From a checkpoint of a small self-supervised image encoder.
Model: 32-pixel images, arch coatnet, norm layernorm, depths [2, 5, 5], widths [64, 128, 256].
Data: trained on photos of arthropod specimens (BIOSCAN-5M), 48750 training examples, 31.0 epochs.
Rows from block 9, named by matrix and row number. Rows with one number belong to one neuron. Each number is 500 + 40 x the weight over the matrix's rms, rounded and kept within 0 to 999. All counts start at 0. Numbers have three digits each.
# gate: MLP gate (model.blocks.9.mlp.gate.weight, 512x256), inputs 0-63
# fc1: MLP up (model.blocks.9.mlp.fc1.weight, 512x256), inputs 0-63
# fc2: MLP down (model.blocks.9.mlp.fc2.weight, 256x512, transposed), outputs 0-63
gate.232:502473607525531494398589426426435364496464425560498529508495508423509527423480502584523504505545540500455509517427407554541439585553371483560487538514510459635492578461481539443469494483589496
fc1.232:445454528483636465584477474538571529479507499479562455575516467484411466533505530539523484515483531452481486558476569499503544453494536403461456600414423502490494556444476623482439496490452439
fc2.232:513531443531533606429573479513512416424524461539511537507412510460493516532519476449595486538408454500478476436476492566487476608537492545575492486483531503454505510519562482536531446509546537
gate.233:499485509499485506493519441560476454521521554537521463503518483465531561506516500503493514484497474476477517496454498475473501477539486407509511431528482463431485443471541505537450488535468493
fc1.233:508476530518470551491577467525492533496510492554439536562472486477514528498461490462543428539482490471465563524523464595505524478518443499519450457475453465536495459463520522500513512483520471
fc2.233:465530557528502498460506498556508509537523564564465452525511509527499575521453467495546519466445485447502557543524487493487502526467446424556464473409501562453502505457568521519506536505446493
gate.234:482479460468490529495471481553548472533494471516512476529446554552525486484519484498487598545520485496502477520516496519503501490501525485552546579457532552478440450513509477517523471508477522
fc1.234:468473475534540484534520521485499530542475453513430461488453504473498446512462476475523536496511501481459536527513510529543499517461528552520496462548510487454539497482501484502535499531475466
fc2.234:506500464514466492512485557459515542559457511528470466527497484502516495495481488472592521475473496492536515505493535534469463520445464516539508506540455472475482529460537494441546536522559541
gate.235:533486463498509578399615479520541507536558442457473422472495476586529404466498529560577538584421561472480465356433499628508496551428546481512628459506492509507433442490591505530464460439452519
fc1.235:558458459434431465544546471530463541501431448466418505555467539533460467468446547635594539539435529458502456509482439517551493536454557438532581476511452498497467472539565563448518428417505550
fc2.235:467397538565535400483569511478469588519507448521543484453504556475451537479543532561539479472467504550445511406495465473497413525475499472480507497456533474555517452597506531446435517561438501
gate.236:501572535510459574515497434505534418442495487554423528518487530413505480506492525438427508510504445465530617463469466586485542453455475492536453520455483464485519525590547528524504488502515507
fc1.236:515446502381511520522521594535543540534401474496561442554498473489530480500490428519593497511396426530548442540502540555593452473499552466568536454467373486558593525501472487486500484453519491
fc2.236:578431503588515439495428450543476495594458480552456483565467541573429506568555445477498444488484464500497534504513542529492539475483575494481475483573447516535543439478489474420510580567529443
gate.237:526526404468577412523424492583449514482447528516456453682470467514417472494455480541514500454425497502504461520489479482510471485548485486549389476452555501504397528505583573508487452509543515
fc1.237:447530520540429499400469489486514563479588455406486449397529511462445549552476476553566524455457464543493459486514514499520551586529490456499470460548502398513544510440517442551534537550404503
fc2.237:561564481527480540532528470550572484485424506498513483510491520498477525536499439507545537511452451435487469484500504484447458453482418493529497446482482570479423504494518520481498377503488546
gate.238:558460492440471461451506534540489489505511503508515500489541532556541518538465479509413493522482503482516521477515502503533518525475486511541586577522481479498471520534493465466525527558450545
fc1.238:476547532500448465526525489466558510485508520509522450496501527459460496521488486469500493436534476505538551425471484544490477545532526497484547527502567480516485494523497540459454433521462470
fc2.238:508525497534521478529520494511468474513507470515492560494458524526487510460513485493469510525528508505462574514551525454500495552561485484557523549472493503438466462520463494513539569500453529
gate.239:480528485471453448503488486481481515509449468528518516525486500518447461490461528439565581494482506505489482514412462480554503524495537459515560504498495496459475437544533478512527431435497466
fc1.239:514545438485479487478534542450460485478564532545543483539480449494475492508534484469528439503501582464494512444452531509435461446481462461516456495542516536507552521529515508513442495504447520
fc2.239:456572477496438476523460526504486523490556527550551518504408473520560480537524508495458531516442517554534496440530548497488508522470516465560471469506508566511507471509464515557482477458492533
gate.240:550478560479467505467525487524482487537560471537474562541484484512485498523521484538542483520458503506451557508459495518430513437561554432510541561509499574496501516478508497465580488519521499
fc1.240:467478485518476422491500547471533517521523551454471527535477495465540495461533524493428501456513460510509538517529453508511497493515440481524485490506450429451542435513496543466534486477503466
fc2.240:506522467438488445516555544500471526527515479526523533487517509463519487512521518460504527489487512534525466500487494516477499526489496465467550485465468442514465480492512511482568483471514517
gate.241:558534608550498462456490530514503501497531570475480519452528499594521506449504510404543572521503487461491558447543447525480539573514435520439477482447387544493472459582603507466465475403543541
fc1.241:512514450535500454547474470558490503411500514495402412447522503498588464517542574482543424468503501455504558443475438534515550508502469525492527455516501522500413446551485513527542547501518446
fc2.241:545483549492528536512458495363546557477443511485537450501526552495572487522527539514425462544546458481484521436502430494468550548502398444509508407467525474473486469513540418494539480557481504
gate.242:495522559566494494491481515525480622462491431567585482468505472478506516457468511445556556478490547525517538516483503485483549475456508458484514472541457537500561464508519537512424516506483528
fc1.242:389561560452522571519501447502522568505518505548542542542527448474471508472479494547488464436515502478492446450490502483461486549475577507436535554486445451517483456491429471477475556579513543
fc2.242:500431369497547621507447489590500468464409539418422550366460495471540492527493442449429524547475486558471508472506430495527469445600417565495484495380560545484523554497588558535513504563556478
gate.243:474538506472493468476536442549489549518410512486494518515527515521480496516559524478465555499536470501506515457568531542501508512460438506505520545498510490572448555530534482453564467503486491
fc1.243:511459512542441466537471542535523528504519499508497548487505500533514470451497545446501437512484479479420464483438541460541506506512496440515469536440527504485412470477471525468500478504509500
fc2.243:507544528528556492489449511530433526463499503528543525451517554566532526478495488532469480459500447508444478506465478483524503516545447487485519513386498458487513459531518529515459454434424479
gate.244:451502548526539497527469537518500520481546485513558514503529472460460519556508513491487443502482468510459550525504509509500536557467541571459472485496526431465489508515487476466508536446513445
fc1.244:467526511550487485542489453514524503468470550511493456552472526463499489509517525532484518469466488551475504558470552463545509470540504437510474490466498436489487474553524462553499489493561512
fc2.244:512520457596479421488565528519502389495472528506435470519544505458513451509502540532494534536479507543536415465488513519537481548502484490469537470507493435526532500514539465516560505495517485
gate.245:514494513531534490505454432505439462435526514496500512447501527498482516527526530481570529549489487535494441515571621519501482463482522545473454496455490525436518458440499461517407476516480505
fc1.245:474552497602492504454558482443447489515483493494463514481480503537448560564498524482498472569466513524553473471492518481551507445479515490483505525516534454446490540524510437515494542518530534
fc2.245:545504538512464431506465517462447580498541503487450563471513489495500525466492521498403520563550510461560476488508519510518459519505498512471542477513512492482531458493463416469490547529515521
gate.246:485451443488551523543530490522437475564556477497509506485506522470502526520487491505486492421519516515477553499502429438396493551435548481513465493508485449502489464507486496501516526488509483
fc1.246:550504456465484508452480528516492561482545493484577516505557530467510512469504516519479471499502476501470501473509472481481487504523570470512473472501497485534527483439463529508561398511533521
fc2.246:468498494456515528525493461503570514502455394404407511451506499505515497511488448512521433547488500523506516470490527476448518480513457488482490472497538509486609452575506455467437478515507509
gate.247:500451524490482511572476556523485488476545479574554439490527541574489534490486427574469467484513499504539459513510491403524551519502594566544504514481564466556479544534550477482473504478517486
fc1.247:446549552511487456463458496467515476516505490416460536542481515486522513549502522487502552510491538481379500490447517568472491479473488455458478464492471519515564507419450557493435460453460526
fc2.247:452417506569477513549469448499499512559476567456495479426556504439461511581493463532549539495508495501467520576526455456521515491534501497439492549481500503562495525458479450451484458501529475
gate.248:474510510524517463518517507491461491434513517558483503510532499494424533508471490470498440516549498504524499464400485451455489522476472502535469575484580435500480462499536499432482573469550537
fc1.248:579515467519480570502505570454540502565519475423457455523484488516560498467528525538473496553475480444555500483560498547501536449565511530516464419505468529517452485517468529530462453539503456
fc2.248:504535463491518488462502457493476528524518468475544517483574483478509514503489500547547468507493479456474431482501505531530539536572489536440407459493432502502543513565529484448474441495464505
gate.249:472505520468449564469438501559482495494518553514491508465492515494479563540481507528496458475519463526488495505504514491558519437540529481537570454553547474557503529604521493438503459525546457
fc1.249:520476602503490530502508435592554499547490536551461448486528483423533513570472487449508537499547502509586499510462486498536496509474448458474482506528456526468494562627518446446527529516571454
fc2.249:482477498464532486525529515523485533558477479549466516507534446495473563459521521489567502479524576525549527514476524413448539473548508501578530558480521515507518510525465500518555551563547496
gate.250:501567537519572489434491420463562541428548423498509485452473577471522447518491486481522443522528614437467557520460504434491438490442457500456459490511505512484472529477548505540540526471529490
fc1.250:483533452478545556508508502489483525516469447512579580538459479505506484457420485561520454458509496489508516456585468461528431515519538464446510526485466509559515499412568525541461515534548567
fc2.250:499497475532474510438464522611508501519471455527434465460483483473468499469491499499474472543533438481530479539542584558462520543526518513442527505498445492441502520469507536531494512540509538
gate.251:529513502507531518513426542543462606485488558458446457493485518483475493478519478514459427439410485525533592495498538536527446506549599512515579541523529538439414511558487457455525479501534513
fc1.251:516474509548477503534465528476535534524538568502511483478479519463524469515505533544535471439517493470443578489508529534499547496521499496534530453475465535464473475496542493505421538408528467
fc2.251:532515550562486495514495494474489476542513488415556464572520485466470466489536501481507506508513499530443434504464548542477484426462458466495496437508466534440472428459481460514509487557556557
gate.252:539485445517558469462500513463507551461494524541519498403527474557491449535468474489541540452500492546558516469536440527481599476451545465475456493482486443494532445557439492520473518470543485
fc1.252:511507472503535435429518450529545484542519464483517521532508483459549497536417530422469405488473483554533526490507474548497542555471540528475472520544498492541504485405468515483511524514491529
fc2.252:513459557471543460525450519505510499516504502489547484486441438483556459502413546483423510532510590495520484476485480527499515479453523473490420555546534555507452529430612532425441550425549562
gate.253:554551555546510500502489488529489523493564522499470458514491523481523490513501498510473509496494510490514480570521501529515477484484487469543473528502472423527501534501490440483453454504458507
fc1.253:441463493479495506467522502474473495511457526500564544498496451483479472507484473471427493544443480490501579509489535503462494522515510496460476554539515521504515492464471438534523468460519474
fc2.253:456475466519521418481445498557449519446519527462471507463500494540522535525548530531476457504487494540515460545498500477510457514474454539507470528488528522554468443452533482516543501480502556
gate.254:418510512478530575462530450410443575499498531433587539499457464366491435566425446455559449477535432414504408497511560529523471526488516617534470543414484440405485401507471473500463523580411505
fc1.254:495568518473490339553564508561459529557393532533510496423459505508486498358473577522487515476449514530491560478399465489537481402431552481440506491521498539528558529446463473522486449480501521
fc2.254:410516559468529505537540445423410552506488453464567514578479522431506536509480518497512499527534523427463517468536463498477431487481571586415522411479437483550582477428382443437521512573526524
gate.255:498475466545517473514520532506399523488526500534433511463507461468539461440500446488508490500557536422561505495523504480539569455532439472537524521499407584489501485513496501509487503507500576
fc1.255:482523520474565530511501515539521501489475489436526501462469491520522492455474498500515407498505561461503492536576544471481518458490499511446532478511538505508524465541526525584572481565477493
fc2.255:470494506496507467524432540454540491538575474532519456515481449488526510459550471489561498510466513478519507525497571499452486478406452459604425497494501573511516490562492502482520514487520476
gate.256:500524490547543480555498601442481498570566470550542484575570590533414511538544521455448465521601498475529481497514617558521517503505539496518471483546503514529442516594523553444506539440504510
fc1.256:446507595554533495573512509461495519599502399544490451568540512475373523611475473481483437567563488521457453451544566565519482543544593482511447490562518453576525568545537533444524576514480569
fc2.256:465540521522534465459505514539521351478437647460399473518451458502509556472404505446522523449478548449450483487540590465519513561482491460528441485447489529500558531517440511464519539451511512
gate.257:511533432547559572493511548460510445516460527554524472539519495528486469513501523431496453467547498536527523476464557426471508493485525483504477501517496503580499458479491499506473500477504452
fc1.257:446479426515474499489507533561564458469467465504466500418475476537527486546536512469479495547509463485447556469498555505511458509431442465527509513501434474499494497470493488504461473495444496
fc2.257:537453474473464484487516469503495527485522478529517464430408547458528455522539530484515491494494473470511485506523503503520568463576505484502456507511515490504470470437548507500485498479486525
gate.258:469451483461486500521475445544514523479505553525489443525477490515467510495533507496489422496540486510475501483490516507513550527515450521513556487485500482439540557521535511463491534526504482
fc1.258:516456491475590498479491500514465532506567505525539549535514430460528533476542475516523521488508523477496520529525537479500474466520393551504551487428529462538490445546478482547516564524515466
fc2.258:528499569534435523480500493540488524568479437483534517456494483534453512501513494538547479456519464468516461506514438527526505541445445568516447462519506501472503503507465493522548456501540458
gate.259:493471517516544421536435532507511519476457538554502552470536512477498546471481437446506388439486474525538472477602531492483457519590469494508490576470565443642495519530509587521510501512609463
fc1.259:559417501533471397521522457499557430437470509504522444516527535492470500445422397468542431465439495494528441444536492515437499532544471516474519550510511475538527572478472478499552530485589506
fc2.259:536494517481511523500532495424495523422497519434463489454464496510374493506400452481527496536564543459540485467471484506604510466435463429518556537424508429421467498480493506524581513433516484
gate.260:517516529445541520434534489538522457492486475565480447554476505441491465433503480471558485519535517462514549469604533510417454504531517463589476457444446449474480522549505564497524462479467528
fc1.260:575517503469461497500529488546521401516455468523454464568449466507452495453461506485525473517501501429472501451607478565431442510564563449515488502494446453505530588525491513580542486548461500
fc2.260:495499496557446500427547420587448482438507476530478531448428538496478518365547515436414575500448436417592544441551460489444477511467460489553474481582465517510549618511514411500469488596421525
gate.261:544502590543527489484517436514509494449495488484423537504464471465446503500475481444513481448534488453497460535510496458469490484558471531523516541484547457548502456471492461429403492485458500
fc1.261:446491450478543557537482510487512458438549494605541439495529445494536530443457484527496569554479522480530425506474455472537528528506493501530598493476494545453515508508490504527566514454548527
fc2.261:465491480526549451523528447406464495454540515492475480468459479487474528527491502490498417542489473467462480482528527512460429570508464487528530531490513472452534474511519499537483535434520497
gate.262:521529492457514488538507481504498519494520492518520514514461595466486437487466490522502429443484430457473457487488474521526477487461550453446527520495569509425494505507537480476512504449465528
fc1.262:511551434488471407555494538476456542561503557530523463520555501396488507503526495519573419478501531515507406466474405436583563501571480500468521566522521482498524482538479437557547482455395493
fc2.262:470522461545476415481533512540549566510531530491460472483513566460529585544515516480502456515483500473428454447509488462544520469521479470495547574520490540608553415537502408526520466514541467
gate.263:455527511532509512393497523616463497584538478486421592483541479626496477497452495492410426507443453610468444504538556511485516451427570514497512452444536568417447479497483517530414459474550528
fc1.263:553484442362429498523494476475506477510492562535511497448458528436505519466518496472520471505542494418550589543426485396482477398533472567498486486507469438505518541436419502471619494468521529
fc2.263:470565539506453437555516562476472501432475475562507483500476464458484400544490497503570430536485503391542548497523514446507471495583491541468512517525474450516458520486439505517508499469546502
gate.264:558462575559553491457495577568427511384534457470522481454542514508446490508423479458497479414460501487516560587494424573408454481499547429493527527559453486472470548417507646369526521433479467
fc1.264:521439517656609438499424516516426475426527526464549460450452455572450523532428404475425526523459424425492393511554479426513466578628533400398504452434470412528502429509517565484467527523468528
fc2.264:536441510525508400386436569525545487432505502489562507425479462500513493534455508501470530481494500461456466438496501480508542519491566353447502535463525458542427492426583609498528597470532541
gate.265:529525460532516461512491449498495528441530479440438616469515434528523472542508439533457480487485494491532539482479551497500522479523509453473549509539471574462439539441542451503491538422486519
fc1.265:532456581520483547550552492461531508564527475518541445533469609472507507426459573536569507584540479492504467557493461556540502489507472517502492411491540424514507450576438575443552455487498547
fc2.265:531510510574537506474430498501481480416416607533436562469477449514600442472492448488496507431539532421529514467543436484460459511477507486471476463490470550501432522455534512542481486543500572
gate.266:530519405495583534524483516574459541501545521522491551507548496445504463556486485562517578486474458512495457478502559515504501480503521521455491577510486480480496420538491520499499520438472569
fc1.266:477507519512473477474554477467515480470499441523430543515460561500538528491507532519456499539515532476460529487472478509528568496514435498539485462531477513536551513484516516431487483467546459
fc2.266:471488441547515446529509468504445486558472504514437510537481543519525572568536439516504535542535488513539550524519504469491505492490482473492526461485523506488505497478472471456502465545481511
gate.267:585458544545526576496485515494478413490522504529471501539513500472519483537398538535444524556595486489521487509457512566504479442572570444476528495466480503550553494510543500456495604539535453
fc1.267:436496420423443514509506588490462491547508527557524460544565530492486478534453446494450469492579485560466459466438512552520500548486468485496558476495572501502550504486542530510448559460503497
fc2.267:517467419476459441504438475556468539484506469482452530570401528477465496493499502445498410565553524417498499514512557534504453453512529474498509535485485518477482475488437437506582484408528517
gate.268:556502489568529521491500586552511551492560496497508537538554525529483481496504517442570464495495503480391465471474536465474503468515492457546496503482410561416481451518479500511566510570479535
fc1.268:546480503414539486531557454439505515537451506475522491459474492500522507476493462506490518526486557463529484486544504491561560469495509482395524516497547429500529537479496494454472535491533489
fc2.268:509518574487513491520486477511472475443525560466443633529530487514487484509452467465452520514455490469555486470522440562543560539570546535473449525450472530507540458434516440467536548500492477
gate.269:490549482504541521530510520483515473412456476490515545508500484526466516557446534508499531439447478506444518498498528524488548484432535500436427528533490470427456588454465513459509498487574472
fc1.269:540480451490558489541474516514578453423447462476508488517524533519454537506458538482478565452508520527466501478479593469435531550482546532458498539495509508447419567525499528408545474505504498
fc2.269:491457505521542495528496465519507506497510580495508480453525490508546488517490473473503460508493483537504501518468545518419494540469472555539514488486459498478539475499491557514530466571550487
gate.270:523486475514450530545475540509454485433538522476481427494508539496481519542454488477464561500445480507488455482537472497517496456535500464483481458501487528514530481462507552459535486453495508
fc1.270:472484473520463515496489455539509502544509547486479430484493556448536473571513538483498545544471490512570545496471503495524522487543505500512490447471478520450578446427502526536483461519516515
fc2.270:438507560525501496559501487554492509563512478516557543446580544562528478545559571515519504489510569558498545504477514506464540493509476515484417447471478455454519561486496552556497522498512537
gate.271:505478526529456442491483473499499489484471472521500502477511499520543482477505559514506510512545563495434504502469503569553517481473435544512479581554473481469496493514517509512522480499454508
fc1.271:522464523527538457458474512456511484484478519513539462544470491532448513477502487514534472545510545476518464559509478453481538504520518521499534498546479511505485513517450464481504499469436491
fc2.271:531517502480473476532511469536536525520503549518533485508586504507501527551535440440551540490452439482524542503478464495422517520560482522543477522489556525515464445520437551458503493482508486
gate.272:449520490515552440551507501512476590522465451446477486527451534507479475525531546526451493443517504537485466563498592549547548507463546432539516483480504536497440512545528526535535522486524463
fc1.272:486544545491480554470489497478472546473525502510475503567473457521517497549475493493518546498493500528477481477552487493426489523483474535476551495477495501483500543490507514559419454507536440
fc2.272:555530467477447475454518497514494514512525553512578528528542414502492532486495482492465467534523488569486507442456473481493452473474471534501530501476471449491496504503451555549427467461469470
gate.273:514521486517482466514461514502559512525524473507467540523511490529486487548512523524474480499485468480459515490488481430473468506510534555527517505549491523498527474456475482463531478486465478
fc1.273:462517452481513461503522486479499503551462516552518521483460495535525484509521514518534486460443448497505467515473470554474444485524468500564535445468506466530513521479497529457475509455513490
fc2.273:535503500481499528474496502513501500419542480475507540510495535470498497478522573443506475439508478482483481450448495474503551531546484487483462483405497545530526450456507524502564435555515494
gate.274:496483491491448546483447567562495444476487490446509474477521455472544505487501539479413589524506503522487512520496465472444514486525495502479516512532470435452529558462483429524488576496491479
fc1.274:448451546482504538451524553585458534529477506442548452500503517545484538490607453480487443582536493570510518535562562525522521540387536455495451504514547476509496521459497496547516506554499517
fc2.274:499494511496494446485476537545502482480539601513545541483512457473533459451487583464549534542545491500612516540462444462501589479544552509549546519530532480479496563479399568572504485445425449
gate.275:468515406468469589485587411431502456525518489487483506509448588483553490496475491559534421527491538529425488501437506413438434440513561537493624433519508434508454519515480435535491488519520539
fc1.275:473555351512463515505501393444451524526558498446514478603459561479537569540488486556549467509501498514452514502389430435505420502484553443493553478436527467539399503475497486541491483523495519
fc2.275:557451546503538546496393634496421556407433450497568430451428510501427451545431495500549491549536481468505506505549517594541520448496600562461391436488469513567539549519485496527488465451571481
gate.276:498463505526498484431436485509528495480483465486478553520483539527470534494508527446422523459470486545509466518566449465476499431491484552486506525501459522493450473476524480478458495444480472
fc1.276:485500464460492512470487458532422517446533520465483550468541464488459522408451502515517512437507543506488514500471476505484505500485463507524489461484529469497451485496494521480541458481516472
fc2.276:469495473474508524516578541471480508490564482511465485454490465519506538467477431544475468466568537503510509504559461485454560519547517547516520515543501422536460557551416562487520482510503432
gate.277:480519561475517441520481443563590529556531536482554587503552432592555413542461610535548468438464534447467515473530461563500441479455467457573442508581545537484450478449534459457571552494504448
fc1.277:408499471544483528520509440513481465440456418532483433497505401398584492445568458501486536500558477596449537565503514374440511489540442592456490463457445499475577428536452474501425487462508571
fc2.277:416445502478557489449480518538526622451503453541453447477482492619458459514537454483470517518556526407493465497591429617551493458531515539544479481482482454560570503536416506545524444493484452
gate.278:464508525480539484520529558485471494535506526465532539518591492513529516419480530508442488541519507529533529497501436575520502503415553429467525462505502559362571445482511548452503422496475483
fc1.278:483512529545465452459491519463450466430520506493475541450521545529491448427519523533553484534495549542486549526460440534500491487486509461517512495556522490392546465496533479502499520509457530
fc2.278:544425454465535461513457503523482522522548470413573572493560556407484613450515427519514451517546488523582547556523468618498496420491468500448506481513522523511482484477534522461438490525482492
gate.279:508492614444544537589474512530527491565546456601539539607517529522505508522427497574436518359428470508471475466486547495532531541493593468560505518537508462525486509568461470463584452484519477
fc1.279:540539490553552426550511448447445457527557524435489495458502532555606545410513580487527459447523493550421546533543508494395531656508525466470434484502531445495491496482504528499536550482480523
fc2.279:499465417555498514460512450465497514517488467471442427408481467552514424469439502497493480478500439437488469524553563488477483486548567492456473391579531462532530479447493531572428498444475473
gate.280:427490464521481491442491552525515501473477458439483447521457472441541512498442475549481486441544577512430518433457533533423536533447520476505460507435556560505578575465465419494501448553480495
fc1.280:528529425496568576452427497527454473523427572510505439493564593406557453513520559456523559553571629432467436531440425485452522522521509517532497606514404499530532447555540508506523418561518497
fc2.280:478477543518450502530554500534478504501527576474464462450489544512418434512531399476554495509468470470493491537613494471474564463506536546481531495489515539420506517473514563542554537497489555
gate.281:531494448513505549545507506476538545508521497489501463479565513523522524527498502552537463502471513498438464513502460483436505489480485513519513487541497507515505493471512524493462507459520483
fc1.281:455449533493515522502517521490501493473540520529523511497486519465487504533527528480502495484496495523467512466442521503465461519514496517490460489543450535450506441483522559557520502491470497
fc2.281:500484547492506511444527508464477516495515489532538500455507448467491504504449508561502513530515545581514496480458549520514456511510498482509493499526486527523559478502545519480557506501512422
gate.282:546532530485501506494533494534515536477506522547513557512479450508568477423538505517489493528454451494550521485497506527505524477524517488453484545519489464529513508466513548561436558473499521
fc1.282:538523409505490523435490490425479498555471548489493524507497474509540492526485467480481508513519571520498486458471523515464552448445453443553531475511512495507415476520500486528451532539417476
fc2.282:494501470537522551494436475493455522474488502551506517508529502447498563438481464477450590530546470483424483518539542555516454450456553538437473487477464538517499480460554473510444516457560476
gate.283:464450532465519436512452515573455447489479546427403556549463499512520476530480486566482546543530529463478523507530528483491481501576503536515509488499535483522544528463464495492499493500507492
fc1.283:509527496529488528485528517449592486543502425577558474418521480472477540501541502463505429541498469514521516535496484558557522487440571520479544526468511523548486480549533479503523488521492533
fc2.283:497524489522514518504535494445485510502462533502436545503550521507502450487515541499499498466504508544510556521522499433469462501541447528501448489491495459504572560513519474462606540515499518
gate.284:479495563573558502473496484482528526546539500463511526591422537467474514498504474486558432506496503520480482471483495539508534495486507572503509495500514481560521548567494525580557531509525524
fc1.284:505450481580537510495510517474455589510538454468518501507458487555477439506490526509486458537481443516471429581461546500500537496536481481549473488496574487518535529469462532527527547552426502
fc2.284:468623520550499523428507533558501572444491541552531408492542523520459471526493457549537502521507483494527497483539591518463478508515433466514478578555474471455473504461522535474498467491501506
gate.285:515560535502490505556522462483498466472483487459496510521560529507485486469505503504504507531488523541474568484534506554478415531491473596547414449524516527524530475546524541522500586470497495
fc1.285:450489519548499498554473487487529427544518535500549515461483484494478520499495542567498504450515513523474522502481528427494473535511545511558510497528525532468559416559524452517516513475520495
fc2.285:501526539508534545489503537533468491520476497496500516514505485498527524517461512524480503503555479420498513539473508515529467505446452466547572512477542507470416518500529511447488489473511490
gate.286:491533535499508526468517498527535477473506507488503512499446538467512470485563528510574526502481472513496487523448483504532465511482503507485569467499488514532463438489519482506496446503544508
fc1.286:481486467506462541446519507507536480520481489505439495450473479515529470513502445488525510471438493492545489492481524553501459532468498508502566507538483524542505523523520494487502513548521536
fc2.286:496473431516467518476515579504549500495497518490467538564492530556515520469531500534476510484503483424503470532484461491449484477548445525525495567514520478496495515583515462488524481556507554
gate.287:512566533455523471469530490514451550453518528508498487459454528483496458482525493504472468522506467478535526517423521502508462470538475491531539510498507457541451485445499526481553512481568521
fc1.287:481491517430439517513522538481523505520481586520578551518538532471477524418467450571511486491519487521526492516491468570524524487460473476540432459511528488493516505503495502480541473478463490
fc2.287:481465477452453476511467412526555540445485517456540479505492445534516515470486499500573507486541543464546563522506502531461503518418416483471459531469535536544480514506499568547464441580426519
gate.288:497488401532451465470510519474501460516566543482581454472552426478511486562504430528499469493551514499508522469499524542403494503545404495439480474491527524492486505466520452509474513563522503
fc1.288:472508556491494547499494519481583495440495464468439459478493481516477442549511486463473487519483471497513472457521516517548539417500510483471525527483515507519488512520535485520538486480495432
fc2.288:529530461534493524447441441493495497467524560565479528508522463482540477518467484566622505491503478508530570494511505494406514468600544440484479492484479529446541510472518485533479572510530504
gate.289:446530484507566569455511557536515490460546511534503522611482469503532439523451481449502501487523487573562427471489496536519527468590502429507453554476534482581485457529620571549570469484466558
fc1.289:530531515484601438458407391456495543522525472537611517582523540479482500490558528471441574515563590474519553571486579453440453520560552531551410452457497487468535509457452462495528557580473529
fc2.289:419508436586512440412435526567511584512494462444542547474605508522505558485466509550518524586563575522532503508439526568557483486479507591398557517531495448538488589430458446465524471499510519
gate.290:537537398568522551540498438482500545467523479522511505537487511508469507424586546551519571492559497491487561517577479517495503492485480496519585447552460488496482453459512474455499487424466539
fc1.290:541507522471450458420445578534470476528501497433418544483507605528538550577536544586460464516453499543450484535445542521451521430502556580534463498489402473532509490535489553553474501533450526
fc2.290:496565482599478443503494465472423506426432507568559488478551433498510553554508554499632465496477506492563517530487540486441459515506574506500579488522552466490486485460554533528512477491403585
gate.291:426514485558556448433484496551498473433486461554549533441538469540453483512517491504492460557521464549436510523484491516504452507526540491534503487433489451545494491512498519479507509547515537
fc1.291:497505479534542467437555505516539484440490479486511508461488495510503537506422515488491535531517523517483491493523489478503484502539535546535473523486470488422581493559492535509465532482433469
fc2.291:448457474523478508450512462515501411533468498514529448491472472502491502521487486538479537489509459565525494501489486420465521558490511464528535489487467536528552518500492536469590528454507515
gate.292:525525492649629427427410444451462459512529609416585494448450481547522445471472537585540571422504495485517559497522549471431531521595473424560433508458511462536390511423523507478499470453480418
fc1.292:423459514427427537518540501573594598483527488489457583545466511513502530467413486460559407539462557613525508452470437552602442539522474555518470533513438546414552536558490529532481498530425517
fc2.292:420498600441481427543530448498409413482419439522526533439497503492468513545455454503518445504464474498530489481585437446524558535460443501503564443595491517446499422470523525515533455549468420
gate.293:501562479565512445521494501481457550538499479522500554523430488515533577410380448494552495403483438468486551445468493460436429487569513452469464503497566565506436447466433513389546460501460509
fc1.293:431509484442517481494478404455528501454498516479498508550532473451564581422517471483521463459485492567497548437498480474455559510553476488492412515453483471524471514508475497467555539513466451
fc2.293:381535444424499535514465449471501475515475542497490521509508571549537514505446524504441465434502499494464503480468524461443505483499507508468510429520427501564521493438431401542562426554524487
gate.294:513490531500493526456536554465583556558518499466450490481470507491505533544434447511553501586481515507470507530481444573517527462493569518489465504499549452447458474470492642492510472455489471
fc1.294:572566451490530523442556540470441493446471521477502496496509441476551492507522476513539465415500556488530507464504543488519556484504510533504510574485533469518520513504432492499443507497481449
fc2.294:579552530545517577462481615475443498440543516523452453464527470548588521485473466499484511504492497471513523516518504602512539498510512522505484562508479524433496446554437557500569505474441535
gate.295:491611507488497544547544476574471536512484508546462542512454546424540546501504454557478443412545549479504563475448457445446505477451504559484517556503517450465482454508527513526527540533451470
fc1.295:509548509553517479494549448530507443501456488558494503606479497525525538507516400532505486456536490494510531487508500464483435523390520579520481541514498453534466378477468550528520447518516455
fc2.295:496482474489389490452473449447539475492449444524469428490543495527486468513496513432523486554413465476493475579471524525561503505478549487477528530527455534478466458561526509562530545472509502
gate.296:531464445540572581549432518511373605502437511486469540459559500493506555489394494450473505469548496583487537572491481469464521560467461439502481519554450521507492448528480530428469518398563455
fc1.296:545436482484542466503452497553494566441472562439449568471507529543456542494441470435513539489568579550529543532473548525460535522508484439476476534492509532482508505454571481464473550466472491
fc2.296:462501586460559424441496527504459518456452502567452500506472528493431527433504514550552473422499519541506607459469534461494471510452568527468560544563530420488487554436466510451497553480483472